{"dataset": "read English sentences (LibriTTS-R)", "embedding_dim": 64, "am_softmax_margin": 0.1, "decay_fraction": 0.2, "final_lr_fraction": 0}
Rows from block 3 of a small audio embedding model, named by matrix and row number. Rows with one number belong to one channel. Each number is 128 + 24 x the weight over its row's rms, rounded and kept within 0 to 255. All counts start at 0. Numbers have three digits each. After the name is the row's rms in percent of the matrix's.
After each channel's rows are labels from the 100 clips, of 14848, where the channel reaches its highest value: "strongest on" is what is common among them. Only what is clearly more common there than usual is listed. The data: read English sentences (LibriTTS-R). In brackets: how many of the 100, against the usual share in percent.
# convs1: first pointwise conv (model.blocks.3.convs.1.weight, 240x192x1), inputs 0-191
# convs3: second pointwise conv (model.blocks.3.convs.3.weight, 240x240x1, transposed), outputs 0-239

convs1.96 086:147111124130097150137157135129130150131149165111134132147148088128140108141137186147157120120134119094176145154143135150136088132130125161120152118089119158151117128156087144152128121155109148122089130132125156134109138116140129151138112113148142131126070122140113121082117155163129118128173207098126123146132074180164167105162130105133148166142122117126145164100132115117153097118119127095127112084140152131145127138073119180147143153125124172176118142143105119138131108146116163125147151157112131133169090146112131152128136121146070144132143115157145115144092149172056116135
convs3.96 107:119173152099149126143121075118134127117114130094153128111114135121130113143095133087161096129156101162146148149140116104148125102136106126159149132104138106130110122114126132129156166120184122122131136108092142123125114152085105097156141148158112121143120151128125106123095141103151130134142128115094118150089086152106089155137144176156106149142130104072132140138141139121140126105142136138192132177216147164112067133157150112109125153121101147129108090130100148117090105130170104139120170170117148147157083089155159143118118120107158106108147162124084108150117131125176081120134164132122143092121120140147158108098130142140158126095081129123141146077150113173151148157142104124144122143101146127103149126107157114148154
strongest on: voice: male (97 vs 47.9)

convs1.12 093:136116137091097149107128177135113122102117119111120106153143097104112161150149091159146147123143183142132150154101112112096124124112148117120136136106109146096104124132168114142139151082133111147173174128138096112136109122146165156097115136100108149128134102118124093113142064124093142135139135180147135100113105104144146135091141121173083094131143136148116125121118116120144128136151145138171111202091134157162127142169144077168169116121127129134098119121092141166130184104152128124106147117131167151139121077160164101113123162113110113164108147133128134107174123119131133154
convs3.12 095:119117126141156128122143164102115117137163110139096083123154114146140115103128147127153099093120136134135134118116142150110132100143100104111082141166113092148145117128147187137117120106085127129125144110141109143098142144170115087156152107139169108126119148134140089129149119132158155153124128115090107142141134131134156103198146125162102143149114157134065082107172168108146199100097153146145112112153103146108173083114137150114071103109113142103127129081148151131147094146155088182155110117090146116119132151116086131128137087151106097111163124109102120175105096144127159136090110129130159149122123120145096132132134134131096128114155116130169131112135158122181157120113070120119123116131124149125149144139153135096154
strongest on: voice: male (76 vs 47.9)

convs1.100 132:120135116079135135137114170089103125127084096153131086141152104084122172119126129173170147082107120121134121163140096120090084150082173107086107109104085154137127090115147116135134178131164115145107131146175153143106115096123135140129104142152125145104100098098141094138123158126094169118127203113154135121135116129138162134106168129150140121132114166091139151144082130140107149114126133122143141127149112152132164160116172130130124117145114133170123122149138126117117176158142161089121125133128116178141117091151140134124102136154099109164122154134128150148157108142103110143
convs3.100 095:127142120108135108128113108171109132116164159140116137154099167149134103122113140092171122159099132145164148168156105105115150116091117110124159122135156122114066090112115113117130151131152123155172121128143155138152124126061103130134151143134072129156077150096158130102123153083186149128116076082137124143119082155083070131103140133133121130093124095114175110178144131131128130125154141139152115136166146097082122154135141112084138130141135090119100104140148135130099121142157122137124153137132151091140114122121143128097145123105161125100117136107128123143118136079129132129147160140107101105117048098123154088136148128113132155110088155135123114134165105158124158134108136150159181147145158137103121100139115104147126
strongest on: voice: male (94 vs 47.9)

convs1.130 087:098124134161088133165165127136128089124149131159118153103134129162112081106103141126134104136125132113137112178110167134146097135144112153138149110124102118124106137110103129154111109126128125124123087114105109132123154167126121128148118128180172188112102121135109120123174084151169114084138163114113138152132089133154165119160124096128146147136085121115107178138149129136147146125134137136115134140144095109141114135105111159128115072124110163131149109139097114159183128081107137134121139096095146104142084135109146121071116112141136125103143120135151114141120035129109131061
convs3.130 085:104138141125115122154118104087128124141113126141123155148145114102122113155132169078117138129165113100130170135160111118131145134144112153125132199120124140130163118131151141127112109088104168113148117140097092084092106131158106131123083163124142111150137100129121137127161114050159098140165192154148104139131127112122084143175146155134128142192155106119142133148109124132131129128113147110128142141156118108149112142128150119114105133146101131088098117154140125107088139149148128156102121165064123110155122112146124133127144136127157144127111140169123152129133134109136086160153109107127130089144138123133118138138091114101141143107072093099134146109182116115118115154140129154128101135117185117093117103101102139091033
strongest on: voice: female (93 vs 52.1)

convs1.189 105:131122098129094126106137090137055113113118061100120137140137131129136106172118104141108098144146133143144159087101123130140166097162122095143113173129180113119115141138121115111182116157102121169115144156115126089156107137128100159117117112115127094077141127137126116107158113153127117171162106213117135119143158151134086121133113092124090095113134144128119147149143109168105144130143115126127155143083151165155112146114116106128144134125131119086124152112130185139121118120140093143106119162110134120123094132145125187091140121163103137131132114160076126139146129127111157115
convs3.189 108:096114132119104109106174171121087051096110114109140161120108117108124103127114134176131158137170101171111158114111180145115114092101113163135109134121123150126151125142110136116135101097120107123113076122104101156121138105129098138108140136127131123150136138176138144138152151124150102129132109135151075163127120118130148163094104140115141133088126122140144130109157134105149127159123159106107141132146161105141133100140122118148129106131144147123118118120134094119135155133127155121164122150155118147138144124069166108089193140132125158192085142131128110132113171108111121069156103141110127091158108089116107144130124115104144083133083140101150149121150066165134138155192135167137134123126156073109156117124145147105151
strongest on: voice: male (82 vs 47.9)

convs1.162 091:112140130180122117109116121131157142144139162150140147051110133155127076131137131123146121138124130119109124132106092138148129132130110175145128123111112125094105140134094117127092104116170116146147115153102123139117134152147119160133128124107104158124114117142134118122113105057183106117107119194109116149120136154152145112150101131121084104130145141163162075092155086118126131128131116090142107128098096100134119093124100096120134180139126125133101126132111101116126110119150152138106106173165131105159061161111092103149098111118141137110166111091172144120117112165063127135
convs3.162 113:146125115072121153131095109139114157162120106150119143096164092135123121135127156119129138163124154115125097134127146113182140141132128117146150152167113135132107127166102157099138096117156141161124143138064129129100162174116080133126136115145108162112131112062110134136103128086119095151112097124137118123140122123105129084130156074122133087192122142120141126194117159094094131132099129124152136106151130169101157104127122140122132112113181095146057169141143126106170133136173121149115112139153128066125084092161138103114131141126148136112146107147119159128114080115140093113142105089114133150105152119124149151112129132153127127136141155122152146185148129134126108151094150140104131132135100165123130138144160151091155
strongest on: voice: female (80 vs 52.1)

convs1.29 116:128118126098132128134141121094104159123091118174130093090117099083097111128134134108119141082135130142136147086131168100092166167104169106083103084141155141132107076102134105122107167126172147129111125099164102113087156132107119118111165140101160116142144134134154104126130146141101166118132126184173122130141134127142048138096139119135151123138111152146109133124087144142114156129125102112176146111098122127136173119114178145140128139153129146123135158119128103102083148113139159075118125102124120172104097128144110112134108125118100128168129158111157145151138130125124084147
convs3.29 113:106142115119166150128109160150117124128157133122081129140124163161134157080124114113127091132143136143169161169164092172128154116158107103092127132146126088174103111131122165134061144131155139153144122100121168133109143130090127092170121131125075124155134164117151096105129132124158107131100113096089124151141133134130077132138158105166091154143126121096120106178133148132145102095116135169123122102163139116109159148169132104105159089127142077120123135156130165112157090096149082158061129097149158090119149144126143153108108140160134087120118089102087152156134134114127124144154161141109144135116107129157127093149132113113164140096109133126133145101112121137140151141100126142099150092125150132132127099116093122117159
strongest on: voice: male (74 vs 47.9)