{"model": "audio embedding model", "dataset": "read English sentences (LibriTTS-R)", "train_examples": 15625, "targets": ["voice"], "num_classes": 2, "norm": "batchnorm", "channel_attention": "se", "kernel_size": 25, "optimizer": "adamw", "beta2": 0.98, "steps": 7100, "batch_size": 256, "final_lr_fraction": 0}
Rows from block 3 of a small audio embedding model, named by matrix and row number. Rows with one number belong to one channel. Each number is 200 + 20 x the weight over its row's rms, rounded and kept within 0 to 999. All counts start at 0.
After each channel's rows are labels from the 100 clips, of 14848, where the channel reaches its highest value: "top examples" is what is common among them; "loudest" is the band of the loudest frequency at the time of the peak. Only what is clearly more common there than usual is listed. The data: read English sentences (LibriTTS-R).
# convs1: first pointwise conv (model.blocks.3.convs.1.weight, 240x192x1), inputs 0-191
# convs3: second pointwise conv (model.blocks.3.convs.3.weight, 240x240x1, transposed), outputs 0-239

convs1.85,208,218,197,163,223,228,208,207,220,192,172,181,181,178,178,172,223,186,191,219,164,171,184,233,196,220,200,229,219,222,191,221,219,175,169,198,245,203,194,192,182,163,199,187,218,199,187,190,219,216,196,193,222,212,189,234,187,202,200,212,219,201,204,219,203,178,194,197,218,263,193,212,190,168,174,218,205,215,188,205,214,218,219,188,192,198,175,182,198,191,159,228,196,158,221,215,227,204,145,210,233,186,230,183,217,210,228,203,204,205,174,214,231,204,237,219,216,188,207,212,195,182,215,204,218,182,191,195,183,241,202,184,217,211,179,222,183,210,203,182,216,216,208,190,168,200,176,215,199,188,200,182,209,216,204,247,221,215,247,205,199,207,223,184,204,226,228,210,211,164,239,226,213,212,232,236,208,191,202,230,207,213,220,182,184,181,213,212,206,198,206,214
convs3.85,206,225,199,201,200,197,217,203,212,216,205,183,172,241,193,185,219,177,202,174,202,212,187,189,193,150,196,177,203,195,225,205,194,224,242,183,182,194,228,220,225,206,180,193,184,191,197,239,195,230,211,197,220,171,154,220,191,182,204,226,219,208,201,188,210,189,182,201,200,202,208,212,200,208,211,205,194,213,248,232,180,200,197,219,187,214,197,230,185,183,196,220,182,231,201,206,196,174,163,208,206,189,172,170,207,199,208,232,209,177,221,216,193,202,201,204,170,169,230,202,208,243,180,217,216,185,182,214,221,210,198,197,198,235,197,175,176,183,210,217,222,174,175,234,222,172,163,170,188,191,158,194,198,209,212,185,200,144,173,177,197,191,204,199,169,225,173,242,189,181,231,217,224,150,205,238,224,221,205,196,214,233,200,176,172,221,177,200,213,202,235,196,210,212,215,190,188,192,214,181,180,225,212,166,219,204,182,209,204,198,176,213,205,198,200,192,190,209,160,199,231,227,202,190,160,195,202,228,196,169,202,206,188,238,202,165,190,170,197,232
top examples: voice: male
loudest: 250 to 500 Hz

convs1.122,218,211,179,171,170,185,185,209,222,196,156,221,197,176,155,202,176,178,229,198,157,180,196,214,208,196,186,180,204,185,181,196,218,184,214,218,183,205,215,194,169,201,190,208,224,144,184,193,195,214,239,193,194,226,187,183,198,210,204,207,219,222,194,206,201,207,209,197,206,194,203,197,181,175,189,200,212,169,225,208,171,198,184,212,165,220,202,188,223,193,186,213,210,161,229,217,185,179,217,230,214,200,207,195,194,208,197,206,186,251,239,199,157,207,141,230,208,192,229,179,228,183,212,257,186,220,206,208,213,226,197,194,215,175,198,251,225,212,227,198,222,201,211,187,189,208,206,218,227,217,206,193,204,206,190,184,178,222,215,202,195,193,162,225,187,179,215,189,222,167,193,200,200,206,202,216,218,213,206,220,226,230,239,193,207,200,203,226,148,196,202,197
convs3.122,205,211,222,168,194,180,192,200,178,143,161,188,197,225,190,186,243,191,209,204,174,202,262,190,236,202,169,180,194,198,199,167,167,199,211,185,203,207,236,176,217,187,223,236,197,198,236,203,215,210,190,206,199,174,216,180,208,210,187,197,185,188,194,190,246,192,219,200,187,214,167,166,221,210,170,188,207,189,201,210,224,235,212,218,196,186,169,210,210,195,209,196,184,208,173,214,195,184,229,207,177,192,201,176,201,226,219,194,218,196,218,198,203,159,210,241,203,191,192,227,220,191,242,208,228,170,197,211,222,204,184,220,219,211,205,202,195,174,201,216,189,235,219,203,192,195,178,175,203,190,192,195,164,194,206,178,207,195,211,242,193,170,193,202,186,209,152,172,193,222,170,187,221,189,253,213,216,175,208,171,189,219,212,168,203,197,191,177,188,198,186,205,226,172,170,210,174,184,223,229,175,192,183,185,241,195,186,218,188,181,177,180,199,179,198,227,235,199,209,205,189,197,195,203,200,207,214,189,219,188,195,223,149,181,208,194,216,250,194,215
top examples: voice: male
loudest: 4000 to 8000 Hz

convs1.49,182,193,223,216,210,206,203,208,230,230,197,199,180,228,203,174,198,221,197,189,235,226,199,178,201,209,223,213,191,211,224,180,206,180,181,201,167,199,210,218,228,237,182,230,173,221,226,200,215,176,191,210,215,197,233,161,188,166,178,211,175,209,194,212,215,180,232,236,179,174,204,228,201,217,225,200,197,218,231,220,219,212,240,167,191,231,189,199,196,197,183,234,217,233,171,205,213,221,191,170,195,212,216,203,222,196,155,170,218,173,204,218,173,233,157,184,209,176,217,171,203,225,205,210,207,187,218,197,201,193,206,185,200,228,184,169,201,177,200,221,177,231,180,216,207,182,185,198,208,188,222,186,210,217,201,177,197,173,192,181,222,179,175,181,180,241,175,195,205,228,201,199,191,188,222,189,186,198,187,167,235,183,165,189,229,218,180,227,201,186,224,178
convs3.49,219,212,209,222,201,193,197,194,202,213,184,207,199,198,206,202,216,200,209,207,182,166,169,171,177,168,180,239,235,197,226,174,179,194,183,169,198,189,210,189,199,205,220,203,210,203,199,206,218,188,175,199,204,216,211,215,183,215,212,176,212,190,187,172,175,176,201,203,204,170,233,204,158,217,180,200,200,196,212,201,177,226,190,171,200,209,213,228,202,198,170,183,209,209,193,158,219,180,215,189,220,174,171,182,171,183,198,200,188,208,240,196,196,208,158,205,189,184,205,219,194,187,209,196,216,253,202,215,179,203,167,183,175,165,225,163,161,214,203,207,194,192,210,216,157,215,200,191,204,157,226,189,177,206,228,225,199,199,203,223,150,192,224,180,178,193,202,214,232,206,185,226,201,200,199,177,186,168,195,169,188,189,202,211,181,204,202,173,196,226,230,187,188,191,204,242,168,204,205,193,173,193,206,199,195,175,194,202,177,204,225,213,216,243,183,172,244,193,235,185,209,167,186,212,263,196,218,200,186,184,184,238,185,223,224,183,232,197,201,248
top examples: voice: female
loudest: 4000 to 8000 Hz

convs1.63,192,186,174,207,182,188,195,205,157,228,168,185,206,216,179,176,186,213,231,208,222,213,215,213,181,209,199,217,205,171,222,222,209,204,191,212,188,209,217,212,212,219,170,221,189,202,217,194,217,190,242,157,188,212,229,204,184,188,181,220,186,212,169,172,216,202,234,220,188,181,165,223,201,181,188,214,207,215,206,209,209,228,148,217,228,226,202,152,192,223,231,219,214,190,189,246,211,173,236,181,208,164,193,221,224,178,181,192,202,208,182,197,185,212,171,198,186,176,215,163,222,216,206,203,212,182,196,170,197,237,190,215,206,207,220,208,205,189,215,186,187,194,198,195,217,175,188,180,188,236,190,192,178,237,184,210,227,198,191,171,220,212,180,233,225,220,186,208,181,201,210,222,193,224,187,206,194,205,199,182,204,202,209,172,172,178,212,178,145,151,223,193
convs3.63,173,194,170,198,226,187,182,198,172,192,159,181,174,246,180,188,219,192,205,157,213,183,212,226,206,187,185,184,193,183,214,205,160,210,195,219,223,193,219,198,184,189,188,205,175,200,223,207,170,196,202,173,193,186,189,220,181,210,186,205,207,188,207,201,199,206,209,182,188,241,191,216,185,238,167,200,178,223,228,204,213,180,227,185,184,222,177,212,177,191,185,179,205,229,205,206,199,190,224,170,159,199,212,169,176,222,180,203,203,186,198,219,173,201,217,249,205,171,202,214,216,217,220,192,237,178,182,226,226,214,204,214,207,231,227,199,183,203,203,237,206,187,169,222,208,160,200,200,208,210,186,214,169,225,213,199,174,181,216,187,184,186,207,216,173,216,187,192,192,173,201,209,228,177,197,219,239,178,182,199,195,214,201,180,165,208,193,233,189,173,201,214,239,217,213,206,187,207,188,228,147,227,196,165,217,198,189,191,236,235,194,161,209,201,211,225,184,202,204,223,168,176,240,206,226,210,181,189,220,195,230,172,162,194,225,199,215,234,202,203
top examples: voice: male
loudest: 4000 to 8000 Hz

convs1.135,204,203,179,210,191,157,181,178,200,227,175,197,193,219,188,163,207,221,213,187,201,219,230,205,208,201,189,201,176,192,227,205,234,189,185,222,175,207,206,222,221,222,170,230,175,200,224,217,220,197,243,214,199,191,225,211,200,213,198,231,179,253,176,193,186,212,196,206,176,212,206,229,198,208,216,213,195,227,200,221,188,180,174,198,162,194,163,170,208,199,217,249,223,186,181,214,196,187,218,180,222,207,198,216,196,173,173,173,204,191,212,195,194,199,185,206,179,231,210,177,212,228,165,228,213,174,189,239,197,175,192,168,186,192,206,230,213,172,221,203,173,224,187,189,217,175,219,179,184,204,188,195,193,230,188,162,194,236,177,170,233,209,184,230,203,193,173,192,205,206,205,235,200,229,174,207,186,245,174,180,204,191,215,172,184,203,193,225,211,184,232,202
convs3.135,202,220,228,230,193,205,204,228,201,156,207,225,170,191,175,176,222,176,188,178,169,195,200,208,212,205,193,183,203,189,209,142,183,206,203,158,154,194,210,190,201,196,213,221,230,203,196,190,228,186,205,203,199,192,197,170,233,237,216,184,230,209,198,217,240,207,197,199,209,192,214,187,193,162,166,194,203,202,153,218,210,233,181,173,223,185,211,205,203,218,189,224,199,166,251,178,194,189,180,195,218,192,136,230,192,207,192,207,216,170,238,187,195,188,198,213,185,177,201,192,198,180,191,230,194,217,182,190,211,208,222,191,221,213,166,186,229,173,184,211,193,182,214,173,195,225,159,200,193,239,188,183,188,215,209,188,203,205,232,215,212,189,185,188,196,211,214,203,198,197,182,205,209,205,159,217,184,193,195,156,221,203,176,184,216,201,200,159,198,190,206,206,178,221,181,210,204,163,225,221,210,188,193,190,198,231,197,240,171,185,174,182,201,204,192,176,226,211,232,184,202,221,207,207,202,171,223,188,208,201,213,220,206,247,201,166,221,228,204,172
top examples: voice: female
loudest: 4000 to 8000 Hz

convs1.98,189,215,177,170,208,190,189,204,196,191,182,212,222,202,202,208,197,190,245,188,191,205,204,177,236,203,196,200,225,165,192,206,236,200,199,214,178,216,199,211,179,221,210,186,209,200,191,210,194,193,223,212,218,133,192,221,191,221,196,187,210,224,220,194,182,210,218,198,206,190,174,190,176,169,212,170,244,212,216,207,244,197,200,190,193,262,182,210,192,163,200,195,196,209,213,206,184,153,250,195,230,210,244,203,208,222,174,186,239,198,177,189,235,196,201,153,202,157,192,161,224,194,207,194,181,213,153,202,198,202,214,184,220,176,181,188,205,210,216,198,207,141,218,182,233,199,207,223,167,218,212,215,202,202,195,192,195,187,202,208,191,181,159,193,218,220,211,221,185,191,192,185,248,195,206,209,212,208,224,205,208,210,196,208,191,192,219,177,210,200,193,194
convs3.98,181,185,221,205,223,187,192,200,200,171,207,176,198,178,161,190,244,207,199,218,185,189,218,209,211,213,216,225,185,188,187,223,158,180,195,178,163,186,202,201,208,172,211,207,228,258,214,217,210,179,197,177,208,203,212,217,194,205,218,233,200,194,179,206,223,203,179,169,200,183,174,187,220,208,207,185,172,227,200,190,217,241,187,204,223,186,209,225,179,211,227,167,204,181,201,218,220,175,231,182,189,192,198,216,217,191,194,206,201,208,185,219,179,197,168,191,201,219,190,224,194,165,183,173,215,201,172,186,218,222,209,202,222,193,198,226,226,204,175,223,224,228,221,207,174,206,205,190,199,182,242,185,166,216,202,206,179,234,207,275,185,198,196,207,208,220,212,169,204,214,144,206,209,199,250,194,203,159,184,207,156,220,204,213,176,224,168,208,224,170,218,190,184,198,182,202,180,155,239,209,161,224,178,185,194,202,197,205,198,160,214,208,193,205,197,225,212,222,199,205,204,193,190,215,207,201,221,183,204,196,196,192,184,202,204,192,228,240,215,174
top examples: voice: female
loudest: 4000 to 8000 Hz