Rows from block 3 of a small audio embedding model, named by matrix and row number. Rows with one number belong to one channel. Each number is 200 + 30 x the weight over its row's rms, rounded and kept within 0 to 999. All counts start at 0.
After each channel's rows are labels from the 100 clips, of 14848, where the channel reaches its highest value: "top examples" is what is common among them. Only what is clearly more common there than usual is listed. The data: read English sentences (LibriTTS-R). In brackets: how many of the 100.
# convs1: first pointwise conv (model.blocks.3.convs.1.weight, 240x192x1), inputs 0-191
# convs3: second pointwise conv (model.blocks.3.convs.3.weight, 240x240x1, transposed), outputs 0-239

convs1.62,208,201,213,237,175,159,179,179,233,256,201,175,209,256,233,141,194,242,157,220,231,255,215,161,197,189,209,203,180,179,245,172,207,215,208,233,160,192,199,201,253,252,156,244,147,230,253,207,238,221,246,190,183,186,252,218,176,145,217,221,150,248,170,230,211,188,234,223,144,174,183,239,224,178,211,180,192,215,246,190,174,203,171,162,185,199,188,162,212,197,186,207,168,213,154,224,211,185,199,156,201,199,160,186,195,217,185,169,218,181,165,183,217,184,158,179,182,218,230,190,223,258,156,194,240,181,199,216,167,185,138,213,220,182,222,214,225,143,218,207,152,213,229,193,166,143,195,167,207,221,168,154,151,235,225,197,198,213,184,157,244,212,200,200,211,171,143,146,193,234,148,201,186,209,198,197,244,222,201,150,190,155,229,168,191,174,148,243,142,184,237,219
convs3.62,191,202,182,170,176,179,201,242,155,201,231,231,232,191,255,207,191,218,158,226,183,226,192,203,230,186,229,141,153,233,240,235,254,153,157,234,180,223,169,152,179,201,285,176,205,244,177,179,168,194,209,228,161,208,193,224,240,169,156,215,179,152,151,207,236,207,194,218,203,228,232,183,164,187,186,192,221,173,143,186,187,175,155,176,192,197,220,144,229,202,150,225,154,187,207,180,273,207,182,229,191,201,248,239,241,215,216,230,203,181,219,181,225,189,266,217,204,210,199,240,152,139,157,209,198,173,229,197,169,177,185,169,197,213,188,171,235,182,172,159,195,224,126,150,227,212,213,225,187,193,185,220,196,176,229,154,226,205,207,223,209,193,240,247,138,190,191,235,153,186,198,212,178,226,230,156,216,247,217,208,212,218,214,194,232,197,182,188,169,218,215,262,213,196,230,265,247,233,195,218,202,151,222,213,151,258,249,225,226,212,213,184,203,200,190,204,198,227,252,190,198,192,220,239,166,199,282,206,216,161,263,220,211,184,194,213,248,214,178,179
top examples: voice: female (92)

convs1.144,203,198,186,178,183,201,222,216,145,220,215,219,175,203,163,159,229,215,187,183,194,204,219,238,164,172,248,216,188,202,216,245,204,260,232,161,216,166,220,151,225,175,198,200,190,197,208,204,249,191,193,149,176,225,221,249,204,181,206,211,199,222,214,243,230,172,273,205,191,138,173,235,246,188,202,193,239,233,164,178,166,204,115,177,153,171,223,207,228,212,182,228,186,177,188,189,176,251,128,189,179,164,177,188,191,189,262,201,177,192,160,214,152,227,199,191,217,234,166,220,189,203,152,193,233,218,178,175,216,236,214,205,170,224,240,186,221,183,227,178,195,213,206,219,101,166,232,189,133,170,150,153,163,194,253,182,218,216,208,187,225,182,190,171,235,243,203,262,219,153,185,235,205,147,177,220,240,153,231,200,227,207,217,185,162,176,184,141,228,210,224,211
convs3.144,257,163,213,158,232,251,198,164,237,197,204,176,233,163,176,190,234,189,216,196,248,229,235,194,228,214,187,250,234,175,160,201,158,154,207,188,189,194,173,162,192,193,252,163,211,173,224,227,206,148,196,172,162,138,175,207,188,210,192,213,167,201,176,190,211,237,169,193,204,187,232,203,212,171,239,220,184,215,140,207,201,219,213,137,232,184,181,215,178,201,229,233,197,224,246,152,240,236,249,175,193,217,194,183,177,230,219,179,209,213,242,230,170,179,172,198,229,188,201,196,222,124,214,172,238,188,167,158,168,234,160,190,192,158,211,187,193,241,190,213,167,183,213,138,210,229,154,201,192,177,133,132,186,226,177,172,170,218,185,259,183,231,166,177,164,224,226,276,145,238,177,159,232,216,256,170,151,248,166,228,199,214,228,202,177,230,194,190,231,221,220,197,193,180,155,192,121,143,206,193,144,233,181,188,172,223,223,167,212,160,174,177,207,259,215,210,206,165,196,183,199,179,181,145,204,187,238,204,246,212,193,245,186,172,178,209,215,249,177,174
top examples: voice: male (90)

convs1.76,221,190,163,198,222,191,226,228,200,216,132,171,226,194,139,171,220,217,167,179,228,211,189,234,169,175,193,211,155,231,220,184,167,164,261,197,216,191,238,184,213,221,178,221,189,177,225,211,213,225,210,180,176,127,213,151,199,110,213,230,181,209,187,329,205,202,275,237,190,147,186,236,183,185,202,188,186,193,185,221,228,239,183,152,178,251,200,171,158,193,148,248,161,188,185,223,223,212,153,174,212,238,191,182,208,201,176,213,185,183,188,222,229,200,178,194,233,217,238,183,230,214,197,210,180,196,242,215,182,183,207,199,151,183,215,247,172,171,185,198,183,201,240,257,163,197,151,194,176,208,158,156,196,241,219,113,169,218,228,178,212,145,155,177,206,188,191,201,218,186,198,168,205,196,268,229,256,175,209,186,226,182,201,178,198,187,233,200,218,213,224,189
convs3.76,158,214,196,194,202,184,190,261,224,188,220,192,155,247,134,166,158,213,199,218,195,259,184,235,204,201,219,256,206,199,193,200,238,222,181,203,220,167,232,197,242,214,164,243,180,180,160,200,230,208,170,199,172,228,167,227,173,220,124,210,236,233,285,171,189,284,166,194,187,223,246,219,239,180,236,205,204,188,205,239,211,168,193,203,181,172,227,159,205,239,167,222,244,177,206,187,211,158,212,206,207,172,212,205,194,190,219,206,238,190,150,196,200,254,239,219,197,187,208,233,149,162,181,183,188,181,201,206,206,204,200,203,273,216,210,217,198,209,172,154,178,205,249,231,236,202,211,261,207,231,216,161,176,190,184,187,202,158,154,265,231,231,207,193,224,185,178,211,172,199,193,242,226,142,133,208,202,173,193,150,171,212,184,181,244,179,185,198,258,214,127,161,188,126,255,233,246,166,193,205,223,196,255,199,126,236,172,140,178,209,195,183,226,211,212,188,163,185,198,226,188,204,149,225,147,199,174,198,194,174,203,169,198,213,194,167,186,238,167,202
top examples: voice: female (100)

convs1.10,213,174,215,141,181,246,212,198,134,158,195,247,162,176,144,203,182,174,219,248,189,156,210,247,205,204,203,211,200,226,163,177,239,209,212,215,129,163,204,176,181,206,203,191,217,150,173,201,233,191,258,198,190,187,158,213,225,179,212,213,219,162,218,257,199,206,256,192,227,155,234,198,219,230,188,237,207,187,210,241,218,230,190,269,234,232,153,177,185,214,199,189,212,152,243,212,196,194,227,221,197,195,239,224,234,183,151,200,114,234,194,211,195,227,195,163,213,185,168,192,213,171,244,234,172,196,241,181,206,227,254,179,208,174,168,232,204,209,204,121,235,238,198,227,170,245,222,209,191,189,232,230,174,208,223,156,210,152,274,214,174,165,196,181,233,234,223,156,200,195,244,221,235,219,146,215,182,184,197,241,202,242,220,164,196,151,218,188,257,174,203,220
convs3.10,219,190,161,230,230,176,174,189,207,189,168,192,176,200,219,193,187,279,250,189,114,238,177,200,167,184,217,253,223,189,155,266,168,207,197,186,174,201,186,183,220,156,229,190,189,199,211,170,234,202,229,171,259,137,239,210,168,122,244,215,252,217,181,236,222,166,159,191,198,175,198,188,189,252,186,190,162,220,196,186,191,206,245,148,221,228,178,182,179,152,186,187,202,191,185,147,165,173,178,171,200,203,190,226,181,248,198,193,197,210,255,220,175,143,175,178,215,234,153,206,253,185,235,197,221,259,170,228,178,207,181,244,231,259,207,172,220,184,191,249,187,227,219,230,264,221,217,251,282,185,203,184,239,222,206,122,169,173,206,222,186,184,163,174,178,201,227,165,197,208,181,227,219,230,201,183,192,188,187,235,220,212,190,196,193,215,215,218,217,253,253,202,200,229,188,186,230,163,161,190,236,218,180,182,176,244,204,204,236,245,226,237,227,248,174,169,204,216,224,162,176,223,206,187,263,189,197,255,197,168,221,239,222,219,169,217,230,191,203,255
top examples: voice: male (100)

convs1.230,178,192,158,184,171,253,193,221,222,230,181,198,103,206,186,185,193,208,148,242,181,239,221,186,181,219,228,277,188,207,213,221,185,166,192,206,219,201,208,204,228,150,168,198,177,183,219,178,213,185,167,188,269,166,221,193,179,202,225,224,179,189,168,204,169,202,145,189,168,196,202,219,169,189,194,208,227,246,185,209,207,145,240,173,177,196,233,170,205,166,231,227,234,222,175,188,268,224,144,191,208,228,212,180,217,218,261,172,186,206,163,201,158,189,248,213,214,165,212,231,237,211,213,244,231,123,196,236,163,169,193,214,192,165,196,218,182,189,281,200,190,205,177,225,225,171,221,214,265,178,197,210,167,239,259,187,254,236,206,174,220,148,125,220,217,173,184,216,162,198,201,232,254,159,243,208,208,219,267,181,171,200,192,160,213,175,177,166,185,183,222,191
convs3.230,176,182,230,195,179,159,182,186,237,235,212,172,179,164,227,190,209,175,221,221,177,231,185,165,235,161,262,183,181,198,132,237,163,216,140,223,172,180,162,267,198,224,184,172,172,205,169,189,250,158,191,223,257,225,179,223,191,172,176,162,222,134,200,222,212,214,195,231,207,183,163,224,208,161,239,167,198,191,211,178,181,204,159,280,204,158,219,175,209,195,244,177,183,171,171,286,181,181,176,229,186,248,222,222,201,215,206,223,193,197,261,209,214,242,193,174,176,173,250,225,181,205,221,153,204,142,215,180,250,167,188,212,260,229,188,214,205,207,165,196,204,163,225,224,157,225,199,196,191,167,154,236,201,190,131,192,227,159,222,219,233,273,198,250,188,187,236,186,175,191,187,196,196,194,195,204,166,201,217,188,141,198,240,196,220,201,174,185,168,183,138,203,249,238,196,242,227,153,207,181,210,200,243,219,206,181,180,166,242,172,174,151,168,139,224,200,184,240,211,208,221,202,234,252,190,227,213,197,180,158,264,211,171,211,161,248,180,226,171,194
top examples: voice: female (80)

convs1.150,243,216,208,179,216,165,194,234,268,178,159,203,208,187,150,189,149,161,364,232,186,165,177,237,213,239,205,131,225,155,175,209,213,166,195,166,214,228,181,217,164,183,231,183,234,177,165,217,166,225,217,175,249,148,166,216,207,209,192,159,231,223,238,220,216,162,234,196,225,171,163,177,147,174,215,195,242,124,185,200,239,214,252,170,179,205,179,204,224,187,191,206,215,167,239,196,194,214,217,242,203,199,182,153,197,210,222,248,200,195,210,180,201,231,214,204,221,172,217,215,235,172,175,209,185,241,214,197,182,235,174,238,170,177,175,233,134,217,179,241,231,189,208,205,217,197,198,213,189,224,170,150,191,202,223,155,163,167,227,215,174,156,197,200,158,248,222,189,182,165,169,176,218,216,224,203,230,210,189,227,204,232,197,196,200,235,234,214,226,173,175,207
convs3.150,254,192,213,205,214,180,188,183,171,212,154,222,221,209,233,193,230,140,179,182,212,167,201,237,195,224,204,142,225,182,201,205,160,254,199,232,246,252,222,158,165,211,216,222,191,158,196,246,171,198,171,183,221,164,198,173,229,206,126,227,229,164,222,188,201,204,209,184,226,240,191,223,171,172,140,263,176,215,158,206,230,186,209,215,188,264,212,155,178,193,182,191,222,240,233,171,192,219,183,178,170,197,147,204,189,173,161,218,243,206,198,224,180,172,237,189,262,125,197,231,210,235,201,232,198,225,187,181,155,203,206,225,223,189,185,201,214,195,186,185,217,236,117,197,169,214,166,234,171,201,169,220,173,218,152,208,184,193,158,159,172,164,231,182,165,217,167,227,223,264,219,247,222,256,170,193,202,217,191,154,213,187,241,177,182,216,188,201,171,226,164,238,191,244,163,208,192,254,109,208,225,228,185,183,171,169,247,222,223,240,144,180,193,211,259,158,222,191,221,191,214,243,261,227,212,127,186,208,185,169,216,212,233,238,208,228,193,175,203,170
top examples: voice: female (95)